{
  "model": "encoder-decoder audio transcriber",
  "dataset": "short read English sentences (LibriTTS-R)",
  "train_examples": 26041,
  "gain_aug_db": 10,
  "n_mels": 80,
  "hop_length": 160,
  "input": "log_mel",
  "spec_augment": true,
  "win_length": 400,
  "tokenizer": "word",
  "vocab_size": 5132,
  "encoder_arch": "quartznet",
  "encoder_norm": "batchnorm",
  "encoder_activation": "relu",
  "encoder_depths": [2, 2, 4, 2],
  "encoder_kernel_size": 25,
  "encoder_stem": "single",
  "encoder_widths": [192, 192, 192, 192],
  "fusion": "cross_attention",
  "label_smoothing": 0.05,
  "decoder_width": 192,
  "decoder_layers": 6,
  "decoder_norm": "layernorm",
  "decoder_norm_position": "pre",
  "decoder_activation": "gelu",
  "decoder_mlp_ratio": 4,
  "decoder_head_dim": 64,
  "decoder_fused_qkv": true,
  "decoder_bias": "all",
  "decoder_qk_norm": false,
  "decoder_parallel_block": false,
  "decoder_dropout": 0.05,
  "decoder_inner_norm": false,
  "decoder_positions": "rope",
  "decoder_cross_attention_every": 2,
  "decoder_tie_embeddings": true,
  "init": "orthogonal",
  "residual_init": "none",
  "optimizer": "adamw",
  "learning_rate": 0.0024,
  "beta1": 0.9,
  "beta2": 0.999,
  "eps": 1e-06,
  "max_steps": 7000,
  "batch_size": 256,
  "epochs": 68.8,
  "lr_schedule": "cosine",
  "final_lr_fraction": 0,
  "warmup_steps": 140,
  "weight_decay": 0.0
}
Rows from block 7 of the audio encoder of a small encoder-decoder audio transcriber, named by matrix and row number. Rows with one number belong to one channel. Each number is 200 + 40 x the weight over its row's rms, rounded and kept within 0 to 999. All counts start at 0.
After each channel's rows are labels from the 100 clips, of 14848, where the channel reaches its highest value: "strongest on" is what is common among them. Only what is clearly more common there than usual is listed. The data: short read English sentences (LibriTTS-R). In brackets: how many of the 100, against the usual share in percent.
# convs1: first pointwise conv (encoder.blocks.7.convs.1.weight, 192x192x1), inputs 0-95
# convs3: second pointwise conv (encoder.blocks.7.convs.3.weight, 192x192x1, transposed), outputs 0-95

convs1.32,257,194,214,239,136,182,203,231,226,245,103,145,223,288,212,202,217,180,225,217,156,230,197,195,264,208,222,237,179,114,177,189,240,304,234,192,223,195,213,186,185,124,191,207,235,180,176,258,160,186,247,234,196,269,208,196,154,242,167,239,170,205,190,143,188,225,136,265,139,162,243,206,199,202,203,239,260,247,220,162,176,212,203,187,193,255,182,201,223,158,108,243,105,186,213,237
convs3.32,146,240,191,187,171,216,161,190,220,261,211,178,178,231,221,206,272,225,235,152,178,163,100,224,198,149,143,217,200,179,145,235,157,190,55,132,166,155,214,112,209,165,219,178,206,194,253,310,169,223,138,202,287,186,156,209,216,183,193,178,170,197,234,200,157,191,141,196,147,183,191,250,162,217,221,151,125,205,243,257,226,147,253,190,153,174,234,191,167,239,196,187,225,214,217,167
strongest on: the word "said" (25 vs 6.4)

convs1.168,218,213,215,141,218,165,170,181,187,240,176,241,178,205,186,158,217,253,199,175,194,255,168,144,255,269,193,131,239,222,218,190,218,169,164,167,150,180,221,167,162,93,257,210,174,185,192,177,214,185,168,185,209,202,205,278,199,202,189,166,197,155,173,242,218,225,196,247,210,211,216,150,180,177,175,286,215,178,153,219,172,139,158,224,186,165,141,180,70,227,176,201,177,198,200,242
convs3.168,234,136,196,233,220,168,193,184,230,218,209,197,207,213,219,208,231,198,260,136,132,98,164,252,149,193,165,262,146,200,194,194,179,186,148,167,201,167,182,216,143,177,149,269,174,214,174,211,255,212,218,263,194,205,189,174,190,227,159,177,146,182,182,243,217,193,152,212,228,185,204,272,147,184,209,174,151,183,141,129,219,142,277,214,176,184,229,152,229,231,302,233,171,240,260,159
strongest on: the word "was" (34 vs 9.6); the word "a" (29 vs 12.4); the word "of" (27 vs 9.6)

convs1.181,212,235,202,154,221,220,272,202,155,229,217,207,267,151,202,200,218,192,217,193,214,187,218,181,290,193,202,168,241,216,204,164,186,189,279,203,157,255,208,209,210,133,199,235,158,133,185,200,234,195,190,222,178,162,173,251,178,207,220,263,207,226,198,170,209,265,144,153,144,183,240,178,156,233,209,191,138,231,235,208,285,193,241,168,247,149,206,210,205,291,169,238,190,201,176,218
convs3.181,227,242,259,264,239,168,190,162,274,208,131,144,245,252,228,260,156,249,223,251,146,233,250,158,200,236,202,188,181,192,169,273,238,186,174,176,250,144,145,222,203,192,115,239,228,231,230,163,182,215,218,200,187,244,237,210,195,203,137,257,225,216,163,268,206,142,207,231,190,178,184,128,209,226,107,172,175,200,187,187,239,196,175,238,179,154,182,136,132,217,228,204,299,246,219,220
strongest on: the word "was" (30 vs 9.6); the word "of" (30 vs 9.6)

convs1.49,121,171,218,165,178,156,137,199,209,185,275,199,194,220,192,142,213,192,220,245,186,203,269,245,222,166,216,219,194,220,178,217,221,205,241,114,253,235,204,178,230,204,216,145,149,224,235,167,230,210,133,183,188,260,212,186,190,154,124,221,200,198,292,273,180,307,264,218,182,178,249,243,222,187,161,168,160,155,150,182,241,242,238,233,199,200,147,242,232,197,195,230,162,193,166,214
convs3.49,273,248,179,229,188,177,170,186,180,226,129,216,135,261,228,211,210,187,232,158,169,258,183,272,140,217,245,185,243,241,147,152,191,214,200,187,187,176,181,181,223,168,214,160,170,245,198,148,216,217,184,161,220,216,108,227,149,218,248,219,264,176,197,274,164,197,208,239,242,192,131,266,105,121,247,139,131,165,179,209,198,131,190,275,196,166,184,173,179,225,302,211,240,216,252,131
strongest on: the word "i" (53 vs 18.5); the word "to" (35 vs 14.5); the word "you" (33 vs 15)

convs1.79,317,209,215,233,224,214,160,293,182,187,146,156,174,271,116,242,217,202,205,217,209,207,136,250,163,227,241,201,206,168,145,204,265,236,251,186,235,196,162,196,216,211,217,208,234,210,179,245,191,224,199,218,251,212,155,199,219,200,179,178,180,167,198,195,200,207,204,176,154,173,200,167,197,208,205,226,195,218,215,246,215,187,280,216,187,161,233,160,216,207,146,236,201,295,139,180
convs3.79,186,255,167,129,190,182,202,178,120,175,211,289,249,198,122,206,199,204,219,323,215,294,237,237,259,243,205,206,233,89,233,167,224,197,241,271,164,184,206,212,194,240,214,160,218,153,209,209,187,214,223,155,122,190,191,243,285,211,254,161,235,171,249,157,220,208,223,137,221,246,198,151,243,185,186,162,190,147,214,149,183,192,247,184,219,242,160,203,213,59,157,163,183,225,120,248
strongest on: the word "she" (31 vs 5.6)

convs1.0,275,172,139,217,132,183,169,238,210,152,225,152,217,223,171,196,198,282,206,189,181,189,209,230,227,209,151,246,189,175,210,241,249,260,180,108,232,181,216,209,214,186,184,167,208,227,180,175,281,218,189,203,124,266,237,164,200,176,196,205,162,228,194,118,135,218,142,222,100,215,267,168,212,184,183,212,159,185,150,239,167,183,207,161,198,224,201,204,215,219,182,253,169,235,204,272
convs3.0,168,249,145,205,116,200,199,139,186,198,174,149,127,199,236,203,249,239,203,132,236,159,81,233,176,205,196,231,223,209,114,154,142,219,119,176,204,176,169,135,113,199,177,171,194,260,245,224,238,184,145,220,268,204,95,137,123,215,192,178,163,203,253,211,231,236,150,233,183,180,150,206,165,214,234,173,131,197,233,181,217,199,229,169,170,200,205,187,173,201,221,165,222,185,185,141
strongest on: the word "i" (57 vs 18.5); the word "to" (34 vs 14.5)

convs1.53,261,144,171,128,243,159,194,165,211,196,179,175,241,263,232,260,225,231,192,197,150,153,225,193,247,148,199,238,223,167,254,206,213,147,183,142,284,244,179,236,230,145,189,202,267,150,221,140,248,148,264,170,163,135,210,204,232,214,258,228,167,209,207,167,219,274,133,197,225,271,285,266,187,231,200,220,200,192,165,217,143,279,186,234,188,248,177,182,241,196,169,262,164,197,187,185
convs3.53,220,205,126,196,179,218,188,213,208,179,242,205,230,171,214,229,193,192,195,215,278,212,243,285,124,208,214,157,202,198,177,185,146,185,197,208,166,150,158,179,147,213,317,174,228,227,192,252,185,206,211,186,213,187,229,167,132,221,204,161,147,204,174,109,203,259,174,224,275,207,197,255,259,247,158,258,252,129,174,189,254,245,237,177,245,197,291,200,228,190,181,224,192,156,171,207
strongest on: the word "of" (29 vs 9.6); the word "was" (26 vs 9.6)

convs1.124,131,266,181,162,201,279,215,340,217,189,160,235,182,205,142,220,147,189,206,214,215,162,193,247,202,179,303,188,177,148,173,179,184,228,239,203,153,143,222,172,130,199,225,242,174,217,249,216,168,186,260,174,234,280,174,92,144,190,164,180,163,131,181,170,236,166,215,221,197,184,174,219,254,198,227,152,164,212,188,198,167,264,177,177,238,178,148,172,174,291,172,238,199,158,202,202
convs3.124,185,192,196,245,181,182,207,164,178,179,196,188,175,125,241,232,153,234,139,149,119,222,197,183,192,182,201,230,224,214,236,148,173,184,218,190,176,226,225,172,250,138,231,186,161,175,179,274,176,249,203,170,187,136,122,227,141,218,247,136,166,210,204,132,187,234,219,152,184,218,216,273,184,279,259,169,200,204,169,252,255,155,180,197,252,154,189,214,204,328,334,231,191,206,196,174
strongest on: the word "said" (36 vs 6.4)

convs1.117,132,244,265,254,177,166,245,216,191,246,256,144,232,236,214,211,277,220,204,262,232,173,261,153,155,236,172,169,218,239,191,274,177,234,201,224,184,259,162,222,152,244,189,240,241,186,228,214,198,241,221,161,201,184,268,184,175,240,147,207,234,232,227,223,232,87,124,195,254,220,124,181,224,187,185,191,212,149,185,133,255,169,254,190,225,202,257,228,169,236,172,165,187,213,157,170
convs3.117,240,174,123,173,225,292,177,218,196,183,145,223,233,260,201,297,123,203,213,221,190,216,231,169,274,190,153,195,262,219,205,151,219,167,216,189,161,193,242,170,197,206,187,251,275,194,139,216,173,216,208,261,160,268,261,179,193,206,160,210,246,247,128,215,162,157,253,207,186,187,129,195,130,228,231,208,99,201,188,173,156,171,194,207,224,175,219,127,201,204,199,255,218,242,193,192
strongest on: the word "said" (29 vs 6.4)

convs1.96,207,174,172,249,198,205,135,193,173,188,181,209,150,331,139,165,196,237,214,195,233,205,171,291,246,151,241,143,185,169,169,217,205,261,167,237,208,228,195,216,273,259,240,134,236,223,228,182,176,296,184,163,194,287,247,212,196,224,211,156,171,93,186,156,194,209,215,207,165,129,237,119,140,233,165,215,279,225,170,216,188,157,161,171,185,144,222,195,211,200,201,141,231,193,180,212
convs3.96,245,154,170,180,172,180,224,237,208,204,221,131,200,208,245,226,210,166,236,191,261,198,190,184,256,233,218,221,241,149,211,255,220,268,191,181,299,228,233,189,223,188,186,169,161,205,225,157,204,200,154,223,142,196,202,146,180,162,125,231,218,162,137,226,194,107,205,244,182,165,217,209,200,109,199,224,261,270,154,181,189,127,161,198,206,181,195,150,168,145,208,199,326,198,148,239
strongest on: the word "you" (38 vs 15)

convs1.143,198,206,172,253,172,235,215,186,196,196,190,213,160,203,261,192,196,187,240,201,241,234,173,246,178,183,258,218,164,187,248,236,164,241,220,254,188,281,265,188,162,231,259,192,217,231,233,288,222,193,409,206,257,190,183,144,220,300,270,153,225,238,219,218,219,137,126,238,223,179,188,222,225,153,219,237,222,183,135,206,165,200,224,156,167,235,185,204,229,192,205,195,157,143,244,224
convs3.143,168,207,177,154,206,134,152,110,194,174,239,219,226,228,159,203,226,230,192,130,186,129,159,145,190,277,219,223,245,183,229,213,155,221,275,197,190,201,182,260,216,208,187,210,243,235,296,199,212,202,202,248,185,187,228,126,253,208,204,176,218,251,228,171,246,153,194,225,223,187,211,195,173,161,206,135,191,246,218,203,236,218,175,181,226,132,219,226,187,205,224,172,198,180,197,237
strongest on: the word "said" (60 vs 6.4); the word "he" (29 vs 11.3); the word "she" (25 vs 5.6)

convs1.10,224,157,185,208,268,169,138,133,145,146,201,157,214,228,299,172,218,207,219,204,154,321,184,114,194,180,114,228,219,194,198,271,180,185,220,233,252,253,196,196,184,129,235,193,198,222,152,160,262,221,192,230,244,151,225,196,219,177,209,190,246,148,206,195,215,284,186,171,213,226,275,184,185,237,168,183,226,163,195,196,246,172,205,221,99,213,157,181,233,127,209,309,188,201,209,198
convs3.10,185,279,137,193,167,149,151,207,149,171,183,236,194,230,229,190,93,162,186,220,139,182,204,157,231,212,174,178,221,203,181,224,162,159,141,160,197,192,223,192,202,184,77,278,187,198,192,144,184,170,115,175,211,201,255,244,280,158,194,245,223,218,243,212,166,224,216,237,181,241,200,201,227,207,220,121,181,229,184,224,166,223,187,242,166,209,125,209,191,253,196,239,214,266,177,165
strongest on: the word "of" (25 vs 9.6)

convs1.77,232,263,184,175,181,253,124,195,240,231,301,169,233,281,170,162,211,193,251,209,222,142,152,229,241,223,230,275,140,223,205,150,233,247,247,179,166,233,173,197,217,165,238,187,223,118,221,163,157,175,174,300,180,252,98,233,169,250,128,216,126,214,128,171,197,213,122,203,206,194,243,208,223,188,209,225,192,228,237,191,260,248,167,210,224,223,225,203,189,225,169,237,178,219,176,269
convs3.77,222,219,198,281,168,181,204,241,269,238,158,168,216,300,235,176,166,197,259,206,139,204,192,142,181,196,186,219,178,146,209,288,291,202,151,198,203,185,206,196,233,163,144,234,251,193,142,190,232,228,271,212,191,222,172,183,227,209,172,213,258,192,176,285,228,179,205,249,181,189,187,235,130,184,145,153,185,173,215,190,249,121,255,187,230,223,228,167,214,153,238,226,277,231,200,221
strongest on: the word "to" (47 vs 14.5); the word "of" (25 vs 9.6)

convs1.35,182,187,165,167,172,192,206,229,201,261,252,227,254,189,189,120,249,181,174,205,207,162,210,164,218,208,232,285,175,179,181,245,262,192,209,109,91,244,228,188,175,208,238,195,241,217,256,216,237,178,212,204,169,199,203,246,225,208,261,188,139,193,191,194,177,342,214,160,107,199,255,187,154,141,177,144,184,136,144,171,174,245,163,228,208,203,201,197,166,203,201,274,202,209,204,246
convs3.35,170,173,240,202,207,175,216,173,215,234,176,141,211,228,292,176,236,173,265,196,198,233,184,188,213,179,151,225,173,202,157,183,255,194,172,155,218,158,155,202,168,249,152,212,159,302,154,169,207,186,123,219,216,243,229,164,161,190,125,263,251,173,216,271,204,212,169,218,151,165,135,249,77,167,180,218,142,196,179,190,196,146,228,245,216,153,138,189,199,116,269,164,228,264,226,186
strongest on: the word "i" (46 vs 18.5)

convs1.106,253,202,215,214,208,183,119,201,163,244,282,189,172,155,221,136,212,184,122,182,255,131,179,138,181,203,263,180,242,177,207,192,156,250,110,124,239,194,220,229,199,189,172,168,239,173,211,246,126,197,178,132,215,184,244,244,196,231,164,249,256,238,214,173,237,280,240,229,164,185,247,231,223,213,228,203,182,202,246,171,194,211,251,222,222,216,264,132,207,168,186,154,236,151,240,187
convs3.106,118,211,243,187,273,254,138,238,158,275,267,204,177,199,257,180,234,151,245,218,86,183,260,215,206,111,181,158,173,159,207,174,320,194,246,203,175,137,234,171,209,230,227,172,149,205,218,212,135,255,165,237,238,178,195,150,185,197,166,196,179,268,211,233,152,251,161,193,162,228,246,125,208,160,213,215,209,168,257,173,192,193,221,163,235,176,248,227,134,225,243,224,181,201,283,258
strongest on: the word "i" (39 vs 18.5); the word "to" (33 vs 14.5)

convs1.120,113,205,141,225,149,166,226,188,245,185,192,147,198,257,169,239,204,217,127,193,206,249,184,195,189,218,263,154,183,237,185,202,185,245,175,286,139,162,173,188,170,299,167,169,246,201,197,262,171,210,171,187,267,240,197,140,190,180,233,281,209,246,196,202,269,101,213,194,211,225,211,201,210,198,278,198,259,185,227,215,95,184,205,224,218,207,199,147,199,178,205,195,158,169,230,203
convs3.120,214,152,186,162,197,195,167,236,289,144,255,143,191,207,202,252,254,172,230,203,180,161,182,191,184,209,278,228,215,133,137,232,201,196,145,242,186,233,208,155,199,230,142,210,165,201,235,165,141,243,231,214,254,145,192,220,238,255,212,236,218,169,164,269,222,222,291,142,192,236,137,226,191,196,214,242,229,176,112,197,169,216,166,239,262,193,214,181,212,268,181,202,254,213,210,203
strongest on: the word "no" (26 vs 3.3)

convs1.65,248,216,175,197,263,208,179,182,188,224,175,188,189,262,148,179,258,207,209,228,191,166,220,151,280,197,292,249,239,178,249,261,133,213,166,143,218,161,248,201,226,232,233,164,220,215,186,266,158,243,272,174,217,207,216,206,225,196,210,222,234,137,249,155,137,257,207,167,166,207,282,128,143,168,195,150,251,206,158,181,217,219,178,158,175,182,197,199,180,155,180,140,231,160,192,192
convs3.65,183,173,219,184,209,159,196,186,138,168,278,232,211,199,171,129,211,190,108,234,234,185,250,244,183,142,193,177,198,201,187,130,172,197,229,251,169,248,222,178,146,256,268,210,191,157,186,218,212,155,212,175,214,161,177,81,186,245,230,178,110,235,256,157,189,270,171,188,152,199,253,213,296,180,202,206,195,164,205,192,238,247,222,159,190,210,232,259,187,274,147,152,97,153,158,241
strongest on: the word "i" (38 vs 18.5); text has "you" (33 vs 15.1)

convs1.108,233,226,199,208,166,197,170,208,160,188,160,244,241,269,222,226,265,285,278,232,234,161,156,226,244,130,258,191,163,145,229,181,246,259,219,237,256,218,218,183,193,157,163,239,195,200,261,253,231,200,196,206,200,163,144,254,236,219,220,205,157,174,228,191,136,173,219,217,178,236,269,183,240,178,229,137,234,234,201,149,297,199,184,210,195,172,247,139,234,213,163,117,171,296,239,275
convs3.108,221,188,262,207,171,226,277,182,195,165,205,177,163,181,229,176,260,192,218,189,138,195,216,203,258,105,137,182,186,235,94,258,151,242,242,186,210,236,242,245,170,178,176,173,225,187,198,183,150,203,170,218,238,190,94,162,208,278,143,184,167,174,265,226,183,192,161,198,139,214,257,254,265,173,215,228,159,218,225,233,244,204,242,179,191,192,216,217,241,218,222,171,188,214,233,171
strongest on: the word "the" (50 vs 24.7); the word "to" (45 vs 14.5); the word "of" (32 vs 9.6)

convs1.176,175,173,184,249,257,173,129,156,191,200,144,180,178,215,129,208,242,138,223,148,238,192,226,257,246,215,254,194,225,198,232,216,186,231,136,269,228,145,190,184,222,255,231,121,159,263,184,184,240,253,171,185,154,219,182,230,162,181,202,165,191,178,189,199,158,262,174,235,286,195,286,151,177,201,251,138,227,182,139,223,189,246,174,236,169,233,235,214,180,160,167,190,177,217,218,203
convs3.176,138,256,209,172,207,221,137,273,112,204,227,232,153,176,206,149,196,118,133,320,201,251,235,196,264,246,182,163,170,229,199,194,235,226,251,233,151,167,199,158,229,191,167,200,227,212,221,171,174,204,145,164,184,234,140,138,184,193,219,193,154,165,146,204,208,214,180,136,212,211,145,186,190,188,201,248,211,159,203,244,131,202,215,200,163,193,237,193,87,216,136,229,225,157,180,266
strongest on: the word "to" (41 vs 14.5)

convs1.57,145,220,271,200,251,235,223,171,212,214,209,208,225,221,183,184,197,161,230,189,229,199,224,117,265,191,181,179,203,196,260,264,227,192,229,134,261,167,179,246,260,123,216,193,239,167,239,197,156,228,140,238,198,196,172,286,131,152,198,177,204,203,146,210,89,248,210,204,216,169,253,238,178,199,175,214,237,255,138,190,152,278,259,194,217,154,215,189,228,203,223,145,211,200,229,176
convs3.57,202,215,181,152,199,176,224,222,170,154,231,233,187,137,188,130,194,195,167,207,299,205,208,208,178,130,166,200,214,192,205,82,196,210,198,235,123,250,237,167,132,243,242,171,237,178,180,204,193,157,171,157,202,157,197,125,155,209,192,204,198,151,251,151,227,266,198,196,174,188,226,228,196,181,203,216,198,183,199,231,197,243,248,117,191,205,258,257,182,181,148,163,100,185,150,192
strongest on: the word "to" (38 vs 14.5)

convs1.22,257,122,219,152,232,155,169,166,195,148,146,187,218,160,261,152,211,205,207,252,250,205,196,198,270,159,208,169,174,209,266,268,173,221,169,197,251,212,215,255,274,188,131,236,238,191,144,177,214,245,174,176,205,172,198,257,159,182,248,138,300,200,238,108,149,276,260,161,174,276,229,103,179,193,146,210,238,192,193,203,219,220,205,262,175,188,184,130,228,170,235,113,210,269,269,189
convs3.22,160,208,174,188,191,168,106,245,130,222,223,282,226,136,195,186,147,179,222,244,226,190,277,249,231,206,202,224,194,203,145,162,241,169,245,219,204,253,146,167,161,215,176,225,194,238,190,163,180,241,218,263,182,270,281,125,158,218,237,227,174,234,203,205,191,225,169,192,189,239,222,252,288,241,225,262,216,201,179,206,106,230,220,192,182,196,259,258,151,207,125,230,133,212,209,224
strongest on: the word "of" (29 vs 9.6)

convs1.183,129,175,174,185,98,214,227,171,174,273,155,170,205,164,107,247,180,161,121,134,139,172,132,243,257,161,177,254,137,228,171,220,220,188,196,150,188,169,176,121,140,289,148,232,230,212,211,273,202,275,172,206,211,254,150,144,198,194,192,166,208,127,203,229,144,282,282,195,179,234,222,134,178,193,152,230,184,192,189,219,173,164,234,245,175,195,219,173,247,177,202,252,215,172,206,185
convs3.183,234,202,288,272,181,141,236,145,136,236,247,89,202,141,192,166,189,198,125,259,224,203,158,237,156,154,192,229,181,251,154,213,192,140,210,172,218,188,198,202,212,211,159,150,220,218,282,194,187,233,203,110,238,133,232,191,252,176,248,222,232,168,287,172,243,186,289,181,183,130,228,229,183,181,140,222,231,181,232,257,168,194,200,224,221,178,280,246,173,175,225,155,215,144,251,152
strongest on: the word "you" (49 vs 15)

convs1.174,221,242,226,182,243,212,221,270,163,224,175,174,233,199,239,299,187,209,157,226,263,260,138,183,189,179,195,219,159,184,138,163,203,252,247,236,262,218,256,193,154,179,173,218,200,208,229,177,167,178,169,214,261,188,169,192,226,273,168,213,242,183,192,204,192,184,220,160,182,224,184,207,222,202,243,233,227,254,227,172,185,172,269,229,127,267,209,196,228,179,168,233,161,240,199,228
convs3.174,232,83,180,247,192,192,198,219,289,191,188,171,193,213,232,258,187,212,177,128,161,160,119,221,176,175,217,245,151,213,167,199,155,240,155,190,225,155,170,167,175,210,191,180,175,293,185,230,238,179,206,211,278,209,174,202,177,208,128,191,172,126,180,269,220,190,166,209,139,184,227,213,130,198,203,193,153,218,171,235,187,195,221,213,212,209,241,212,214,215,283,244,189,162,267,150
strongest on: the word "to" (37 vs 14.5)

convs1.75,153,206,190,208,100,213,258,354,217,159,162,181,203,178,148,272,222,270,224,196,245,192,165,289,118,218,115,180,199,174,178,230,151,219,245,200,201,160,194,215,229,143,198,147,171,228,206,204,231,174,285,205,174,242,138,144,197,196,169,197,199,157,223,210,199,210,105,186,193,261,190,112,206,233,207,219,203,194,169,252,231,213,211,220,232,215,252,248,204,207,180,201,148,204,212,211
convs3.75,147,212,159,160,169,280,148,225,202,216,248,232,194,210,249,231,201,324,204,141,167,179,187,146,172,210,146,171,286,233,206,234,176,201,160,150,173,255,187,161,217,162,145,183,145,196,248,221,142,230,176,159,183,152,195,177,221,193,202,186,174,224,232,203,163,226,187,131,222,185,150,279,201,241,314,179,151,158,167,241,214,187,180,153,224,182,208,177,161,258,288,179,218,266,195,206
strongest on: the word "said" (57 vs 6.4); the word "she" (51 vs 5.6); the word "he" (32 vs 11.3)

convs1.81,301,162,198,152,207,191,274,206,240,244,229,246,205,265,176,161,214,230,205,164,241,199,230,199,259,190,251,194,191,248,171,241,189,249,184,216,220,153,236,214,239,219,150,218,190,178,160,158,201,208,169,150,201,203,185,208,188,180,224,199,150,158,178,179,184,301,184,240,246,214,231,239,239,180,222,183,192,172,124,174,217,205,231,232,198,174,136,278,210,152,211,150,192,238,145,142
convs3.81,169,197,193,170,210,153,276,182,181,154,155,173,194,175,251,128,217,240,236,187,174,174,219,333,181,158,217,235,207,202,169,243,211,210,137,203,214,142,198,230,215,251,309,215,215,247,275,264,229,195,207,202,206,159,178,166,233,240,170,145,200,214,234,171,202,165,222,239,222,200,259,249,225,236,181,105,230,198,192,212,269,204,149,281,150,236,255,191,172,213,169,235,179,180,164,167
strongest on: the word "of" (36 vs 9.6); the word "a" (35 vs 12.4)

convs1.20,157,216,208,239,208,167,141,240,227,168,269,246,205,256,229,194,260,204,215,233,254,203,221,161,215,208,270,186,236,237,208,234,260,273,181,202,162,216,201,233,228,317,236,136,177,210,255,284,196,194,160,165,262,205,231,201,225,156,143,205,210,179,197,198,136,201,213,219,219,200,268,173,187,195,174,238,194,195,220,226,148,276,257,217,153,165,180,162,166,202,128,171,189,189,211,238
convs3.20,153,169,133,265,156,166,299,150,234,202,185,268,214,213,217,238,124,179,209,90,251,155,178,287,195,157,188,119,196,128,160,164,222,208,264,192,191,168,189,122,288,189,196,167,208,238,201,188,218,247,206,237,155,212,237,194,91,219,269,233,178,217,201,204,149,204,217,211,194,249,209,265,216,269,196,187,207,185,123,209,182,184,213,245,208,256,187,194,243,151,282,166,184,196,250,192
strongest on: the word "to" (38 vs 14.5); the word "of" (27 vs 9.6); the word "that" (25 vs 7.2)

convs1.88,207,239,194,143,225,144,184,203,215,196,174,177,258,201,273,172,158,246,199,179,212,226,247,218,331,193,186,235,278,190,187,197,239,243,237,207,166,209,201,246,204,138,235,221,230,218,171,200,257,218,272,289,178,212,171,246,82,186,172,188,130,213,244,185,119,217,195,161,184,176,252,130,191,142,187,251,274,248,197,227,265,240,188,217,197,232,147,222,172,218,132,213,244,241,177,208
convs3.88,202,204,262,187,161,138,217,132,260,248,188,149,221,241,300,178,201,211,236,165,197,213,115,201,229,169,191,177,213,155,200,313,163,206,199,118,145,165,183,205,195,155,137,206,188,259,206,210,180,221,221,204,286,228,146,244,240,198,172,229,222,205,230,235,179,216,197,206,217,163,239,254,97,171,225,156,175,248,189,196,227,81,222,135,220,202,181,182,212,163,240,221,235,235,254,183
strongest on: the word "the" (52 vs 24.7); the word "to" (40 vs 14.5); the word "a" (29 vs 12.4); the word "of" (25 vs 9.6)

convs1.153,217,196,251,183,214,213,215,179,175,235,212,167,246,233,254,244,188,154,205,168,202,268,152,181,223,213,212,239,173,224,137,226,199,222,225,160,157,259,199,177,167,200,200,274,173,232,197,133,217,176,186,178,179,254,242,191,275,211,204,202,185,152,208,177,192,241,211,204,174,187,252,228,212,213,234,196,172,230,226,161,237,270,153,273,146,215,191,188,262,165,141,302,162,248,230,217
convs3.153,134,271,248,222,156,199,224,217,161,211,231,191,195,159,203,144,215,205,198,197,167,184,200,173,224,181,228,227,182,240,228,265,177,186,254,199,123,160,237,149,149,245,197,213,204,227,189,226,66,167,151,174,288,155,193,222,195,212,230,173,148,189,269,192,199,283,152,160,170,197,175,154,243,168,288,276,204,114,240,239,208,241,234,224,178,156,226,208,154,229,142,176,141,199,182,211
strongest on: the word "of" (27 vs 9.6)

convs1.44,174,228,248,219,158,220,267,216,135,182,230,203,175,256,217,225,216,172,227,164,200,248,211,215,191,207,205,186,181,165,152,218,187,241,207,262,169,179,229,163,136,220,183,189,137,195,163,194,195,218,240,229,229,198,153,197,207,185,207,208,88,198,130,304,128,128,170,179,152,216,187,209,197,78,181,198,239,185,155,155,183,150,144,254,212,201,173,257,173,265,193,220,246,170,147,166
convs3.44,171,137,216,177,293,211,213,270,223,267,122,189,233,208,196,178,118,244,186,218,177,231,177,259,184,216,215,185,147,242,176,253,214,174,210,225,215,180,203,235,128,213,174,162,195,224,165,196,239,221,224,168,226,170,269,235,168,170,213,252,191,217,175,174,176,103,151,250,315,183,189,215,166,214,185,246,188,199,169,225,241,158,209,217,134,169,218,240,219,281,199,207,205,185,241,205
strongest on: the word "you" (35 vs 15)

convs1.91,143,198,208,197,73,205,191,246,150,165,207,216,255,254,238,213,136,257,222,196,195,168,218,182,274,222,178,159,192,280,165,254,193,224,128,189,274,221,219,238,275,168,157,183,159,174,86,231,170,170,125,175,186,164,197,245,223,254,223,200,155,231,209,188,202,258,146,188,163,186,262,217,170,96,220,160,234,177,206,201,208,296,118,218,188,249,262,181,259,151,212,157,171,211,235,244
convs3.91,184,231,198,207,196,221,174,244,274,206,194,179,248,229,276,264,305,151,155,162,137,228,182,175,230,237,142,205,154,165,170,201,174,169,199,249,220,183,275,218,208,214,140,159,242,177,218,231,170,224,191,215,214,251,139,232,236,214,209,185,112,162,231,243,218,161,167,145,161,242,116,228,164,166,162,218,156,159,155,203,227,141,247,235,214,170,223,203,197,259,232,187,137,193,243,187
strongest on: the word "was" (35 vs 9.6)

convs1.129,203,156,157,153,191,181,233,158,226,215,164,177,141,250,295,193,171,198,181,141,201,174,203,209,291,162,116,218,196,209,225,156,227,246,200,227,247,188,232,243,290,94,212,190,251,183,216,211,275,146,161,256,208,256,153,191,202,203,199,214,226,199,146,164,168,254,199,178,226,173,254,221,192,180,200,215,219,151,172,231,242,184,136,239,241,214,231,184,178,230,163,197,220,247,178,198
convs3.129,222,185,185,279,176,157,281,214,273,119,204,135,183,217,212,189,260,267,180,179,203,159,138,153,186,163,144,254,133,225,174,212,138,151,196,167,185,271,212,192,153,201,212,153,182,205,156,229,211,142,184,111,305,175,145,143,231,257,189,109,169,117,217,219,224,173,220,162,112,185,237,221,166,154,211,255,144,188,193,240,296,186,217,166,156,229,230,204,184,156,252,188,192,249,204,195
strongest on: the word "to" (46 vs 14.5); the word "of" (31 vs 9.6)